A small encoder-decoder audio transcriber, trained from scratch: 7.19M parameters, encoder norm batchnorm.
Rows from block 5 of the audio encoder, named by matrix and row number. Each number is 128 + 32 x the weight over its row's rms, rounded and kept within 0 to 255. All counts start at 0. Numbers have three digits each. After the name is the row's rms in percent of the matrix's.
# weight_ih_l0: GRU input weights (gates r, z, n stacked) (encoder.rnn.1.rnn.weight_ih_l0, 576x384), inputs 128-255
weight_ih_l0.89 106:089129081130102089092112177103105155127146177100135135139131099157125149082153168164151144121153102162156153073142146104132111111131134109110077136168149109106151173091148101105144101083187147052171157186109160134141079115131111043101075138112127162060127119094140139137102106121076084165141072119199152153167198123083101086139156169075145153095096089121059140130071056134110147193151
weight_ih_l0.90 100:136130179121104105095105058124086144132148113111129119154166170106130108119087089115126111136087120164108064189144105180102111123107092122190131041120202056152184168141094154141126109146086123130122095172129119111106106144118157111159126169171145186160134134086149087154125116105100169083178177120116063136135139150124065129110140098134123111160075065135126115080083118110166137105136
weight_ih_l0.91 112:104088088124120159117090154033123101118160122195094138176145170172148192089075115130147126120176147180094144108135155164134102139137077097107103118143176154129173137103089104091124086199131135143167139131163169191155179088118125142133184121139090141146126040083117136151128106132157135158143171103140118167111121131134203110095116130125068098117136086103137143130135107102109141110142
weight_ih_l0.92 092:179086111101105123088152159197085103182159178104131112124119089084136092156111107118126163129005123150101176100110141154119152124163126169123135173155151157173142091100105119121124095188137141163169152130213176085054173056123157105117170091083151052055177216198171090079075153163183136160117072108108122146143115068116105187163167132115106112105130151148156139192155143157138108153069
weight_ih_l0.93 090:103130135111138116141119111130156145141112130153091158141130167099176120185147072100159122125103174128144162200113111133147113102081115153110137108150181116111160153139150145072074090152101099038192163100138110121165179112108083186159138187125121152115093206120121108151132070156110095176075064053128108085129180110165077201176184157108092139145104132131156139134057168182144097074107
weight_ih_l0.94 103:160118100162146103199158067100102076098115114115111140099106114154130119125137117112141127112082148097134119086146114130092138223085119197192127109141114087127115099104154120070134110147093106162166119100168094122156121126129129116140119112134167171136140105097098100131110115094113098093091110131116152174110085125117148129151179118170172140146096145105158159128065122131097084085136
weight_ih_l0.95 102:152081087138174114164156144145169086112154174158128163154111074145154135093170136123108141072087113135145149096070108134117124192162131113165067122149165059094035143106105164120090121095136166108139149127122132075160167124177151163166152147125165214157153151129118160170137179171128117124141109071056166058131132150116134154151045159092184152175095138156121109111157120180111094158126
weight_ih_l0.96 105:113103111184129094166106158178095107151123081123117112142080119078165168107084205198124137111126171155157081118123132141141177127154151071142166186191104159158186147114152098103092130073159154073112072136152108075110128176136112137126139127129142150142140083139122183157133168164110080120156151116127123129101121156148105083124138134110137176085110089095126154124088151090146109095082
weight_ih_l0.97 097:181146124191071110104123141077165145128093143095139088079164166093158125177138151172137168132158151109174175176129142147123052136120115126145114072144109106178087093157132103075155192120100129055149119111138115159125138144148159179077086134129200157122182101120139118167115141115136136080117169116118100143165137147161088055091111113136116113077114116101173165149143088121124132142124
weight_ih_l0.98 091:134117103113132178151152109131094161161135090147121164143090172188111084125158128137135144103179089169099123180103087137174196099164177134062115098148106125045123178163122139157122128063157118125088089092171118158117159126140093113131199163127114167166095070112102127116150110140146136135077089100185146158184156131113184150106063120115088147103085111085097159141096120112087138158091
weight_ih_l0.99 108:114155184136115109140085104132149180177165115106129113103116140159150169107187117097125092080146142084135125165146110145159108130091135171084135191156124088125219163167092128123138152090150163171115058117091094098104160139102135135144078150120022164108130143078078157117140197114109124128091145147098098117126155130067129086134114064106142039137145161136153069126080182182116124188114
weight_ih_l0.100 099:126088094118155128119141086231118105105139153127153074146163132135146092127117093168096136167137187127173101162052121152178139069162069179168160124079109147100164157185161112083115107104124099169082122109155174139102135164131102112182096167114111165123157161157131087162099092084128174166067115187098129149102141138095139089102144133143176110168111106178102151136139046140155129130112
weight_ih_l0.101 103:096150132108123126167136101129102140108177146141172096160147097164129105113160138136155079069124154045097070083127200146180071132158102102103163124129131170061108127087072206156086093198123132164122175053095091149114142080135126116098081164090125125084105179079129089093142165155123154139107084170100140111145128091104193080128110126106164101132178136183184073124094103117136104108121
weight_ih_l0.102 091:207173115147135120106061124114123135144126111106108088154124143119149114131137154122118092154109124084086136191103122163151168133148140129081156169151192175097122104113153157090134082154118127091122154122150127070110118081137126134084072102135166137129141148098108183135217139184117098109208164157080163170101101082099159191107084123054143158133144166133129116117180076117074135125125
weight_ih_l0.103 105:135153113130131084129139138088139119125091172119096114168139084156158098140093148109105206197170119195149096175159072119049140194100109144131132123091122118182140071092125123089069086111166073129119110151090204123133111202089091129152115130109152095093118184128145140142146149110044125154159109159121135194135128058218143182163163186115156109093132133122080154099104112125121138077115
weight_ih_l0.104 095:082155157091099158111113114154116158172125083095159110070157158102155118144169146140135089093112077139149120119099148140141154191096127139086128226119139123154115087113148096089130140189078120134070087162129141102167165115077157097126126098147160138133092149130135138119129141157157153188136140085151115148102088119040194133180135158073136179117168120148165083115086165113106145137193
weight_ih_l0.105 096:061152118122131142169140091183145131155101066137121143133108125115161143131180177076146146071183178169153141131165138182155016111179170122124148112150118111098166124114149083158187140092125108092169143073119153140141131137147151124119160134130093139123107096068026094131141167172127114173133159133126129161120166078121074205131097122168166121088128177128112086075147113150134148128105
weight_ih_l0.106 093:068099090135173137083142128065123124134076111133178078103101148116081092094184150148105108122101145107114181119091090159166114115118092034130108097132084146103121146159129074149154120126157092139103127154122166159047114096175102157130109087067147064154136123148148169121119206198114142100080134122151075108158166057149121123121122162133079179146151095142129164104151199129169132132157
weight_ih_l0.107 106:118129069136125065135055167073161148120097123076077168120110077128144083116103121110128119155154106164130112097092137105100150116109104087120172102132116137126151154149165121125120073149124106141190154188136169186189100142134132151122068131173116097116106136193123151129110169119154083130143115098174179129139097136189170184078147155138125143136130091199108122164105201133128076070055
weight_ih_l0.108 096:149107060129181083154183147101157121158087114148179091158109096143105156036109074081149134171126083093184152161080106080138117076163168100147130166176158210074129121108173184125109049104135143112120134044155097082186140154120136142129137145121129138139118149130076109145087137075086074202101105072102101124102161176085081105131116151100175094169116078123135146090151110091139049126068
weight_ih_l0.109 101:112130103176104128142048164108103158124078123083147130145123105150139036128116128165102161135111123140108123104188092197116130117126090133139101094114183116146150087111202121114133128184124116113129135102097138121155149116087122108128090110101199127081124130124108130100136137091109137138162151142127114105128075120141143165069093115190161141105172075149167138153169082136133197133149
weight_ih_l0.110 086:111163161112121159109105072160107145157101115119095148178176175113124132094162103075164154135121152100134154130102147127151091122091168122116097114096110168134101128077114105166106152147154116169128111208115122122098152125157135117140151074111142110137119138085228099142093126136122111081104137097175131106111137158153081119143136116085162100148150174134140154111140130166062131143096
weight_ih_l0.111 087:120149153094080118127129169085099126163085167134117165115135121116111125081076139099144135181198165059201138124090156066184089188168189124099128129092133150140136136132160106116107171172116096136193132136075164136127079093120134160090126131085150140142071100108151173102073141178122122143088114128147115081070130206147117109158095105109171103157120118086167110166163146117175115065157
weight_ih_l0.112 105:103142147149205114101091102106105177103140041141149082048172119134124142085155176151145135144063142123122156095161137149100150112159105123189100192161183111106124103105140214108128091151128045130123091088139130150054161161153170145167167131151126136120104132180164199110120178104134179120109122133044095163145106094041154166111092150175092094119123106108173147131079127074169105085122
weight_ih_l0.113 101:124136136181108178091109105148145071134119138122129124119098137142117149110112166124169120119109078116143151116120131154131131188119122129110119153163126105095137122135120122107124107098104135177148166103121156139103116090134173124080137130100116099156137107146056124113111165137195087127135150151068146065125080123180145130092119150165149098136151052126092069095065071133187110160141
weight_ih_l0.114 106:106120098099136103040082103200118114107148158086121100121118163131157102131093127089166167158144117149151181124134027116110148145097103190186153189180190114155117133193126146120163119119103127113115165129126115118117040156146093142106113123158098121119125168117139114046150167107116155147140101130185131104058113086128174062124117109151091075097121093149145149120116149156100102141101
weight_ih_l0.115 090:128109138112071091113076058169105158125066123182100161142125063167101134158087108156100041130124099099164118165137119145159122082158135149125117114174220130124146174143126150154124143156160093112081153123117157097143116064155168163113083142105213094062074135147161109094160141159087148148113111085087084184161106139161087141071120118158134118133163094108127171126122099139172104114119
weight_ih_l0.116 094:111073125104090114103162097164114074128114149170159119130112072117117136129125142097175128170123094140099122113142156150114160130148134102154097121145163155107161097101125153132127159144120182100161093145167139140152116138150094062120097131129154115151154067122144130165104179104104124107185147085104109079218129086088133153092138046159090144137142103110145118104133121104143158073134
weight_ih_l0.117 109:124145074110132147125060152167150108106143159143139144103145116137127151060097107101169129118123116131153162149151067139143166114067173102101181131143123136114126130129119138135173105085069156098153133078136114145128179115142125120166135145080108157110104105100070149126079126120144148187137131094093125131151114142186152120188099135192111164136129081085155162166167195135089114108154
weight_ih_l0.118 107:102138143192144100075147124083059088102125149123129127163126102205145141149140160118120146079152131137142139087116138165163123089160170145203168079142145149134122118132130124144122134110095149118149134142155118138148195148124069072172132160120164160112117179142141096151113170106132068055108066165125124085139124072080125110108110162087128145111174160156100135168120143099127086124176
weight_ih_l0.119 104:163144138096073148113186116101146133111172091154127133153105103144127106094103144131174119191143160102177097153111129146108106088107130096119102137090103069119117062106140148040178117157137107146130142151139156122135132077157170147178161051093174141137099133128132098093140202106132137113148159135163135141132159093169106146142129130086112120172138167120074114175133089111183146135157
weight_ih_l0.120 096:158089140104047200111164120155148107120108140105176092167127104129080079158142140142152113138104181150097112118103109068180122137137156130153134144126135128158086125154141090118088120181104140153146116152137127093180099101141164200125104095084110131177115162121168145138101116121152075115139102134163117134071142091150131154109075158143127151094114113142130168134095110133141088123154
weight_ih_l0.121 107:104140134124201120120139139137142140085129094079131117129147156139135098122137119118141159128056123161073084139103149096125079133125165136150117146108142107075092134188109124137158143130112074163165128137143121190115074146112122140089131176176164158173139105134177050132093167120085063110104124089110167094138112112122098097141137164150207093087123144078077117070131069148117139069104
weight_ih_l0.122 098:149169179126141133114112045137129117145178132113111074128139159154079139154109164184140071189144217173123132167144140162137126114103133131130090110156149089096104075192130133088092066080112136127131128176126116143098158095100122137119102087127129158166088150107127141122158138138156098073169178089104136131146146139154142128189128161111103183111111119117077188164141113137130157133157
weight_ih_l0.123 099:096102165145169052102111121133113167088163118135149131128133069163147129115171099109102205161166170125148189150167171152105156117174123135073149076112134117182109157175168164133065149104057132100165107104135135132085141093132134066132110144138095121180121082108124134110118191116189193111134120122130077130132128099197092106101120110154169181106207173113142065105177166181162150101169
weight_ih_l0.124 084:155126102132014128126110147075127081105121144131116112134116144082105153115164135117162130114210099118091059124077150184098133136132081124174172138133181146140147073144079137164094113092130118154131150092127218140037114143064167154105168148149135122124108168093135150118160120122094161094118137098097119127103132176120122090100114119127099173115131104143132145158191143140109150129167
weight_ih_l0.125 087:086152048119140080149151077159124082128124130129097110137151117160122067123116145122067142127126172141122110142120102146185154144174149115069114047151124087148133135168150098121122119127128105105125114113111082168199145084110093144147118092086106126134128107158140131153199127120100192109177133123157104110093162109144116080163167117187149156110082159159162091162177135152144108084092
weight_ih_l0.126 096:126138153157152144173114126136167125124171162144164108164168138106098094165146111118112157050167153240175069116161141144184071099112127122148165078151183136097123119101144066135110137135105108138131150103161151148140120067116130085102086118143086115083119083127161120112144082091106106103124149171144127201112151132105140088117149129110145121095075178145112139113165182093173124111091
weight_ih_l0.127 107:172115116133083067169136099184120174127177141130116095105142164136139041105138173144106122213122182130096134151127134196169131144051210189113104163129132125108152104146085105132118197100125097112084167072133158104107118120232099149147174103167092134116169120133164105144129180099115081115131141129127154142113119150132081105124091190089084137135117121140181095069109182149137117116115
weight_ih_l0.128 108:104157147152158155133166123149158145076089077177122095128131095074090130108113122171091173134088129166122136141157147122128174130173110106123104130116082166098108122168154148139105182104095101080109131174140073109079121073186167124135126126115149135133186136084130131180197122147135181158109158098116070106152126126115139112165083164146130201149108116107114079152116142139147118121104
weight_ih_l0.129 091:116124117106106184143149060109222138070155030169154112133100163128158100103097110134079136166103136117153181182142122164187121077133124093102131155075128116155131129172149161176102120108129145109101135115148128165132121118124115118132162125082112099132120179122183141177103128048161131144104144097072140113120071160126127187099161133183081073115142123101122106198112124160112181131106
weight_ih_l0.130 116:089114164160167147076092149136130133128106124146084135158118120119187090098090131112172138118135147178145177114131120122135126112103175150170057143181098108116113123121142168104129122098154116128178149186147154106125110127110107095126086123100169152113148191173140095049171093098115190152198126113154102109121090117139136151120117128134112137157144072064192111129075143084109092174140
weight_ih_l0.131 093:097160109136115103148049141131125157131149131108144112128096120073106168122134141128172212154162106097099155131160149108142145150130188168153162154115146169180166160109126167101121113086121130124121126109113142119162147184060107135059175084108108037110098092137110153138153077135127131104110079138179097117103087075125107171138144108196099091120172138125111136125195171062133161158093
weight_ih_l0.132 092:129145186167125098109124139156144057164110108191133119112174151104111147088113139143134069147149112128106128116142127097138184151149124158148120142107134159049090142134132075158086136129115146108145144131081084103079133162104102072135137122130135108180125100096150189174116115158113058154112137150187160071115128116102174106167191120081194110151158131115171106100113157079153103155173
weight_ih_l0.133 100:178147136140150032151181122139109144165098141111141156180184137094085123123177111050088147158154177174146083156136132132076120118123115193106142135133167108116134126095101174164075048097161117136122153140181139118171128071115146145098069093151161150140102165047133166150188133116162106142082089094125099128140144104151189186122145097144121108187155103097131209152105064196136106140097
weight_ih_l0.134 111:064145139138102153077120150066091119164117102140179165157101134104109103071098131179074103149113161138168128154088120114166148149130111126117113144182114141092087132174235087059060110168168194157135098169119153121082156163166107127107067087138132118123146125109114158104157124142104137140187121163155162104101106083094101122143147146070118160132139122179124117142130124107179100155078
weight_ih_l0.135 084:118069149131149179084183156049176127077111020172137104146167118201124106090151089146134180090144158115114070086152115141142093120143124160203095049165093177056134184151151107142137166182159128094103173098154126122086056100113154125094165194160084145126131128109104103071123077113167121078135116120137119182133066060157077146130116120133091099116119115051101150091115126184167083074100
weight_ih_l0.136 100:126069178137130102114108113168153179094080139160126086184110111173134111113135169103123150156140188145139156197119117105145107127136102141167200107104117161118169147166146146117123060184113148165057140067120120113126108141116139158093146164082098178169133109185143125088105131137158092033125147119132150078122157112078107112203090167091085137126107189104148137140149126163134117134132
weight_ih_l0.137 105:142174186139127089122113104154167142066113116157166147113150113126117139172143111112093149111165126137173130076104160128163098134119185187122121175115117146117086089127189162181152083143114072169171116114126109145151110117179106159137123156131071172051140140133080060100169147128178096142117113122102115105152093052091157197133059082183131102110126134103104185117093143173100100137128
weight_ih_l0.138 083:125064104104094171112163174159086150161085130105143145121117177076080118140109135114147182092114075167155109145150138104160155180099119137101148168114122145081074147136171130114093136154142160112109089101178113133149123096231144099153102105116076139148119040122110114172134126162139183199134186142100131102171117131129096195077139146119167046142076172150131112087082060155122102102133
weight_ih_l0.139 103:173214169149138142084129107096085147158138113142080178188133135192170114148115091121144076140124111084181119132124093140082163120125084162093171174165167132143116125100111052119088132088159146085123125145109204086115149116081166132106071077165185087098176116190090145114175127124134104108123109158181132125143127088183128150209167098139129094098148132113126150148141096104114168136142
weight_ih_l0.140 114:148119112121125094190143098087133102122133120116193116087189129134149153153155066162122132101145108148168160082098145142162148165128074159174129163122090088108104174171131131154159117182116178186129133189112157166209197178115118151171142104103032095088166112099123092098134108125106159088189125114147181119093078131130145154118106112113145077189086168170140122127131066091137138146156
weight_ih_l0.141 099:171130136190111121067086141119126093100149136097113127103136130132127096131122083089130108126174153126129181124130184074076077128142138098174155151179107174129173113089127154120147144067133153047107119082164134045144120146045128116117041160093103176106164147079105077162104087134156137122168122125116111133093130129122141108135160150171094146121145149140111115120149081130178119133155
weight_ih_l0.142 113:111185181141202133094119126079115091141149124058127106090095146167162105081087121153114085139166114153112097139138153107103081112145162127124120111129125150122158148057194079156107102149164111133102169079121158115097095110120123103116160164093150164094149091157108130113162141117058120148135136143134154157146189082097163070115125161094102080120141128142178187137155133075165175161111
weight_ih_l0.143 105:049169158130121142102135124095116119105194139068154158177139112124085127122096151142175105173113149130116146106170131134155106098111126080106087113196139134075083122187155136049203130152184142093166124172084137076109136143143109091122176110153187123109100131095119157123128071131123122138159056169132147140144149183107097111156095121183107121135145088128122120140121178174119145109112
weight_ih_l0.144 089:170173194133066145085130135098099093131149053113138104099146109168134096113095111140094130109154133148122077130142118182152097105179110090179077122192160103151079099095118127131084139129159102128091099111155059132140064127078176168084085181080112109175155180129090098175148161127103129128082040117153149141122156078133069148108148116151102110156145175152174114192125144079139165157115
weight_ih_l0.145 111:139141148099115083149070155166207174142109136152159141141113116093149166105109122138139115118135111144090120110133086134115130170108144126165111087098113149161189137166107139121158194140127114138084074125117158134152139153176137104148134093155132115103135152169156127079100096139137114118081026193141095165042120188138126179134102109101143135076137167114086183135087131178107069105107
weight_ih_l0.146 087:101123116107128077185143156149169160185148141170153114127160094164194142101131131186096136111147131193147217132133139117125113141135100096148095060196190128085094161144150130172130111104168151102078166145117111115122102098085138163147150118097114123085137162179182093103157104131105132157119131106187141097166176104117126119191161154144084135099114103151136058184129136089136133166144
weight_ih_l0.147 097:156134140148097084117111118114123171133129110151184091155175060131140086122079142173075153123120168147141130096094098134182122174156184097095063136131167181130153176096129174095174095144136124192118076131169144112142138085140195148134115169106047130108086135142179067080165156143123036161141121077180114129140111157071094070159132108136084085147087136133150190149103186100178138128127
weight_ih_l0.148 105:110149116106107076122095127158083204106122095136141090171172112086110120125068156170158143150076164096144123160135154139077126137120100124093123105078137148131126076117127127110152205126141173184096093156050186129208135091124103192094092080125138160090136142146087102090125143061160095143145146103160086128123194112094113140089080161097135155142095179162114103147177138089160149130118
weight_ih_l0.149 106:146120148057145126115118092100124152095087116210187058094135122147107128114178192098169196069133122127156198119112085147098116108116105148125071061109144138156088106172190140158126117136077145105141134075117112179140164136173135080140088119115126041162104099099113170115203141100097124088135090093088077141115088128152117157102088149084199132157142104137162115136155124076118085152080
weight_ih_l0.150 095:169103136167117128128106114139184107127125160082164132101119089154133107123094167098140077141111085128169114104110193089124167171061123091097133178119123156157125170104145132128120165125115107177114141075158095137133146093094162151097151135149176127160129116109075150154185163177135136125150159108099137111112118074078114045135144171148139159171115193093154104200121116160135158069128
weight_ih_l0.151 101:099117100114097129094124094107119089133147111122129146149123115115152115125091210091128146128047129166162110174117153090101133145161088129116076155154149109063104129095123154121149127077093123102098201119104182115105122130158065066122139110083124112175115143117179111106178065148095119200122170125060129123127139115086181177167156180131105095165078131138152144160107141110154119135134
weight_ih_l0.152 088:145150142082135111134096077148123172103149073111134140189128072175138162143090111201124079142138140140113082111089148161144144142137095126143095150135168096139152123117130097118134136144110170103085111068130105144102028124157107146190137165184093189164178095149155092098121175078166137094147146143103136120160121111113133114114170137150121108108133085062107202164170162109064154109078
weight_ih_l0.153 084:143134122135120142061139171081107096109215147160123084163096089135123123145198177149130121154108156157105131114159151130121114148077131147076125144130079094149131140122130083113121122091125166140162146111101121166092134103132119155110082095104182145148159141153155065157099113200090124063143139167164129145053086101195155136112177168173141161157072165113092191127085167160061117074049
weight_ih_l0.154 099:129154109143143145121073182089124160156118113076154093121163124093208123117103189112147139155141110132110122153145109111098119144110152148173109165078136122147122120079126149142139127164111142152185126092077129121151107103111153102124096177147118119147088152162107152135118144158161069111090130139126141179088103143155161113101126146106162091158144169158142151082122060151099060143121
weight_ih_l0.155 088:136101130144092120178116118103160156112113140132096124110177129151167139153120143107148106142148184157118100136150116161100199076124191147159156080123122137100106095133138136104114122164098131146180148117130152168103156172183115134131157115165128143092070094141057125185082148128131110076087155135083160102141082097139120178126128108110090109144105140164093060094110106146104120094111
weight_ih_l0.156 087:068140163154175158106150154148142108047181069105165159142131102078124140109108146137171089159119154161105125098160123156118136125125107165127162152126186130155166121094138186059109161152133162118168134078136130134142108125148140142098120125089127104126111135092089141183099070098125164084089109090167131077096127131121118160034106182190142116143100150161120139169125156118153104156140
weight_ih_l0.157 101:072137135133114130093105132148112074131103112104104174174161159102134185086139118115144107166102112156131152083085111102180159143104134082129163100124096119123116171192147091183088116110097149182149127167166086088154137132127132128173088144107069100108157121125122040130149122194134112155130179097101159161093131123078131158102117131051082145076112140159117127143090095170120089136136
weight_ih_l0.158 103:102164078139127096192105100187155134075153163149132140123045154188136158157144086093104077133166121120173096141096107197123126164114159171177176122114118117149145133125148136172131088153108131144083193145091166125149079200092156101141082057129155100079145170178106138094089137119086162097143153141120143104114112105185109132144109072144127159153171170084136094095114069146135146117111
weight_ih_l0.159 093:103134084134081118067103168147110101105101073094138100128130070105137114097114135123135044132106110110150125101076143148117147101134181114138134156162123089062158170130117089112134164131151141135185141110147104161151141116121184066083210091160127139159135136141107124150144176095196106120100044140157120136131155194108162127128096110127096141149115155108153072145139170170144183095123
weight_ih_l0.160 106:088103108115154122079131159125088125084074085129156107157138091100142128155133117150136122034142114127129125071083167173120165108152161098122140159154120077112136114116124123156104117123126176115162134141143142184154173160142062146100174112102122114029115100118125123121165112155164148138150139094127158059157157098105138206084162130204158128057091067142141099056166126105168095116071
weight_ih_l0.161 099:161155131144146106207211122156099145136181107105160126092096151153134096168136109120173134148125113100143108096111133186119190120119130127161110100210093157188114130130213045043119142102140148097098113120158111118132108092097088073096119102096127115107151110177174093164152185129132198134126125158120179125119112095190133193120176134150135116176082184139106106110160126107093096151176
weight_ih_l0.162 090:111106110103124098124122169127075126076186137118173092118136174187147135158171138159118099119139152106083196209183132192162093130111149129151152072135153167168149086164129116163172060189063097160118094092182164192143145120085065051190109085098092078151097151188152097127114157168106176114136159109138193109101149122121118124122101115131097134187117101102131075150116116165145139149136
weight_ih_l0.163 098:149130075095174124110096096168163156100140065071082110120141098149151151109182090124173209095079105179178048089145084074064094147175128124105168080147110141150108137156161130161127105109108147102119147071192142118193143099153132123109139120104141125106130152179097149159143175153159124130044199143116124129121160114160092120154082179157166096082117161148094135112129134183159118116079
weight_ih_l0.164 100:120132107090170178172123140126162127106182101124146180152096181153200083151148089157168088119148128112147163150144127146203082103130137134120075150188084092125089074114138109103126105078146138087083170103136164102099067091068133084164038114089140134099072142057103094145086140103105149191090118118158116113089156109109071077154152114129108162139139113110183141155175063102124117114136
weight_ih_l0.165 109:141117146093131140205143109156128101128146080124117085137132133160138114123145130149113128119184129106098135167120123122062161071110153115117161133152133147141053155097136122130132109148101090082132127100157120065108156152054139146124144167163102130129082172131134071135079139134117080145136121177132134159129086102130158172105145179085181104126170107051147161088182108111163116132138
weight_ih_l0.166 105:128129088162137147112176140104156170181173167126154129167059129054146155145103122159176136133166137129119123076126170101134089150124151128127163175153110062102166082142099115161136098140109117136079122136150124110102141167185145164182102107108106111132197104126209157158133101135109152140126192117128137090164097166078218147170129116154116129192125129183121085199161166119108141177150
weight_ih_l0.167 105:119123147096102109192160158139042109108115130157168175151099133166108101109109142063147116154151112139072169096118122102153108097094062093153093099141167203145183148121107183152110082138098140146186132143104159177151130149155079154137128155189079159172082138177097148131171128147137211122154101185115134169116104137116125115123133077154094171143137082132138104117202088117149127078164
weight_ih_l0.168 099:113110162148142110162156096126057095164099110172128121105157147162140125136104080141121104116085186161125112152141097078128138099138155145119130159120150076146135119165154113142159074084121152129095062125144140156113071094090096048149145113124119165121140096094101131138134099144126157155152114151098100113156112086092168094159140121153122118125158145162096121106155111064180108235149
weight_ih_l0.169 101:121109182123111166126102091093097082126108083116106119167140102147170108147100147129129068111094162145110182157112098089048088089145139150156157160116144090126146158148174147141075170106103164087163109153171105049179151170133084097175181134111154126185115082139106140090175231093127164124090172082119118136106172097039101152140152150104132132122164199128142128186121164194103128139098
weight_ih_l0.170 099:146127084141083123172108114070159102113152163165138152109090140095129075092138132132126120087159159120099128201137151153142142140139122085110116119119139128158164144142148094110110145172110162144113108184134148126147179071110112101084139124130081122123101074147105094096153100185096118139058136129071133169132133186133119180041163110182152159139112157077144115180145188105183155144112
weight_ih_l0.171 122:130110067091152066105102150137140103107123123068069158098109103137145133143173122153037103162156066109133124138073110160129213109131130116067170081155102169154154112111136089150181086120155100152124127146163097087119124130105096084140136154136131152140104143135110162141099081113101187166121139115175142125160064097145092117109142088107119180095112176099172114126069104119151097137117
weight_ih_l0.172 101:126180131154086133170080143089113144129150157107136159130164101093118108121137088103157103131092121088161183096158119180064094192113126111099150168093097105174150108185126136135130155182158142129169103194190142144161113121105209117135098142046140116191155079112161140133130162130149162087150074120151084138147121154078118132142112116112095139166107132140097128126190112153118117144145
weight_ih_l0.173 095:214130151141092060144121120134162168152103092130093136075137093107117175090059131153145060096160130104123132119179158115183104166088098118168111117125170077102134158113123131156132172137147116112155171140093148108102116121165180096105103165124140164095150165137102135112136196083105138120089089153143162142087141102135111111185080070102116094087171069160124104134151087128177192091113
weight_ih_l0.174 103:138116121081120105138109092154123066162151179079144110166140150150131125154080154174130121158124091131174145154140072081096157104086096172113075136167090097177152122109119137102135171156143110170142146129148176160104071144103175127103062115151171087126104135130154110189159167075180080071134063134112195135100143111109083089114129159112095145096170194159125182122125119066121156083087
weight_ih_l0.175 101:143104062130135120122197149183088181153107128136142166124121161123100105119185128164100124122121097105104097160112100148135169169152111163150046138206112126150127167116143196157153118108213148116146105106104095129169078086162134142126158144130138115112118109148159144138106079075151103139096106159110110163147113189121095172131178115173109199112099063162186139158110134111064121154107
weight_ih_l0.176 107:117135155153084115128167191165131103100137063126159118132190096133124112133078108113138080100137104130171122147169148159110131094219131138133094111128099125110187155094184108083111144141163135138098150128177082191112140107142156084180107166073147157121113177154155130188148135107191103116096112131089061155145086137113120133109151067067068102134149084111152113122161096062099101077129
weight_ih_l0.177 101:142142044150120159191089170152150070137110174166088106146080145144152095154089150124158106098067121125103179170090132133146133082132109123041081153062116112126137193132128157118154123154122161093111093100151109033169148154099166097128110160081137129144138107100061142096094143126110130181135138148084078129100086136129146137151177046109143113132094130099088138139067170129133187179101
weight_ih_l0.178 113:062164124095110051121137147153163114161153127100108131187097120132114118111115153164115071124128096083169120156157177121186086111138113168079118187139132127135153220088111129106147133150134129163153063127137103158162111111042143184181134107183133128152126078125124145168116103113099114123178130114107159152110161089212149097136135176135081094132168129131041122150108173101097115112125
weight_ih_l0.179 101:103148108132157165124146163120099147124087115122097130151133118134117092101154118128122163028095147105167156177149161126137139160148114127143188148109145121083133166136114090139142084157176138176074151171180125140111166159089152188144130117114137228123165097131186078102205163158136091126148088215083131127174125151126079081146153153119138174101149137103140058052081109192107088074107
weight_ih_l0.180 096:064160178179101099079097082109138198128140125110099122148140132129122162120100200123123146144215131090109168109158148164168106107098097125172156151172092142130152085160147139150088154110096114107215124150180135116146112163073178200175094133073043107136123156113171164112123132125106139109110191133085053093097168113130128156127146098147105087182162168103117120115128207108147113117149
weight_ih_l0.181 129:101053171092117089114080116139115179141114139124142138094078120088151093097133090135108122107150143122115134148117099127171100138141091070153034083132108120193135153137106182098076141094163193176112100135098048158120158146132104100107163113113103097129130061145161130110105112094165161094154129151129063085104118093115086112142047164114109154122115128109131117147096095117148125158137
weight_ih_l0.182 095:096167081131083161131126112119186103172090126165153116184137089100130115133185133139087135146159141137146147138167107120152102159153067137106142125169117154062104033113143103180129152104078143139103116135176148084149182101096137097106101104158191087102154132166129070090117076101076116074111164168133132117108119142101108116147132112136108106154077133094079152116141101137107128165121
weight_ih_l0.183 106:129151177113105180196085189155131147087120158142124172137139144120138147113097110097132183145092112151129167138068110090203119121124138109145105184165145078112147134121072112144155077181169074079112045167159094110130180132124060156108137183117098095194118137138155132147104077109144122098146174067174154140072098144106141111165085152143108127065121143111125169175148085177129118102108
weight_ih_l0.184 095:097076118123093171155103123129111168124124159177137097093142145144128141158089142143156122147180090053198095142076144094092132105090133026139116135129164159107087098055131137137150148086138189124140135136116141123122131093168134144137152087159114072199134157064177122110180128124121119119142106104064145116173122131135116067111143145106167183138122058089097118115133109132158162147150
weight_ih_l0.185 093:149117104120074105131119139077150179140167150111177132125094189111178108122137057105156100149181131159161124114138124089128101107118116159082106092100117144147114079163089135153132119106081163098170074146078161107084068149096076115119124119139158062094159124047123077106120109134165125120121115154200079144146184123113171151136192140102125167121160122150089149109161149120152165189164
weight_ih_l0.186 098:094152121129083076159063112140070119124160128193145153198122167188136109136152071145153110054148088176074141158113124114143179098125136082142145179152143071181138113093101152105154121137120122118147163149142157118154102111097108109122146124094099160073147145081102126174138132136109104057139082133123087150161123118062112202123149101210131080163095158153159136154064081177130128129109
weight_ih_l0.187 105:167181126098117111137129116074149082149095176136175129134108143144166142127136160157158120154088084086184155133168142142112101200149104145137147078083061104093120141181144151077179078117162170164101126134095131197175097130133072130157076121116139142079184140136099136205132103130168144113163102126082127115130110128042138145132148147116155124189125135141135119150115089132103149155102
weight_ih_l0.188 107:096157110073136145092086098106049121192150142137133130213082058137125130071102113130136078133093187145193099100076150109177168091135155143104168107144115124094108100086100144110091047166123114115148133103078116056176091164155111167123086161106160153123120151134099151069106156153155144120179066155106131118098144127106200120141093104156139155173130134153108091133122169098095133072154
weight_ih_l0.189 095:120111160158125118058159107124160132147112104150103188087125092172194155083134081098124050175097158137135129227122171126165137207145114080126133105122115192124118079143132081092103157136102166115140103099171115129157106105150125104116142148110220113136160062193151130086159079116147123099183126107160087053123142093143148128132140160183100078151122164118118158129124120143173117163132
weight_ih_l0.190 099:124111137168103088142164105118117167138158103120165118143097146060124106153127086148080140128109202110170106128053121096143106120156175099139097095142075103144097130175102106199183142151124157111086122180126135100135187141083135177131150114154162128132077110139158128124128103176132110143137077133183130103100148130119195163119083155131158108086093132138134123113141145144117164060151
weight_ih_l0.191 094:124101093097158085081139102058114134152151129084089129135103126182134095131087180114080061089083154060121153172108149096166134125129146139071147121178092100078112108155146129150121125165165132137150108148114131128111175052180126159100097137129195161148086160131155150157114176120202047138112178109101040137070106179173090043124182122176146099143138179114170153106074176069141150101094
weight_ih_l0.192 093:138134121166119115150167143173066194157096135084147085158138113122128122184121111119164159204086096183115086165158143137146105088104137227129150191085104133083091147077150148093122111169182143116130147110121088143113120110199109147107131089086184145115055172141116073076135153117118152094094133138148059114157135156140150143123119135115074162101141111151147146109199107086104109099152
weight_ih_l0.193 098:148157065127148106144130210110175160105171144141159108143094137095154162091100206126151141091059098122176106138107083124136115071128098128124115120156156142111164149159182154113156094121108157136134087102093106131089129154091137181172211147109102151159121126121093153116129089109099129127153214152138049160130154101147172108150152112117157081131098205127169102129090125095141139146142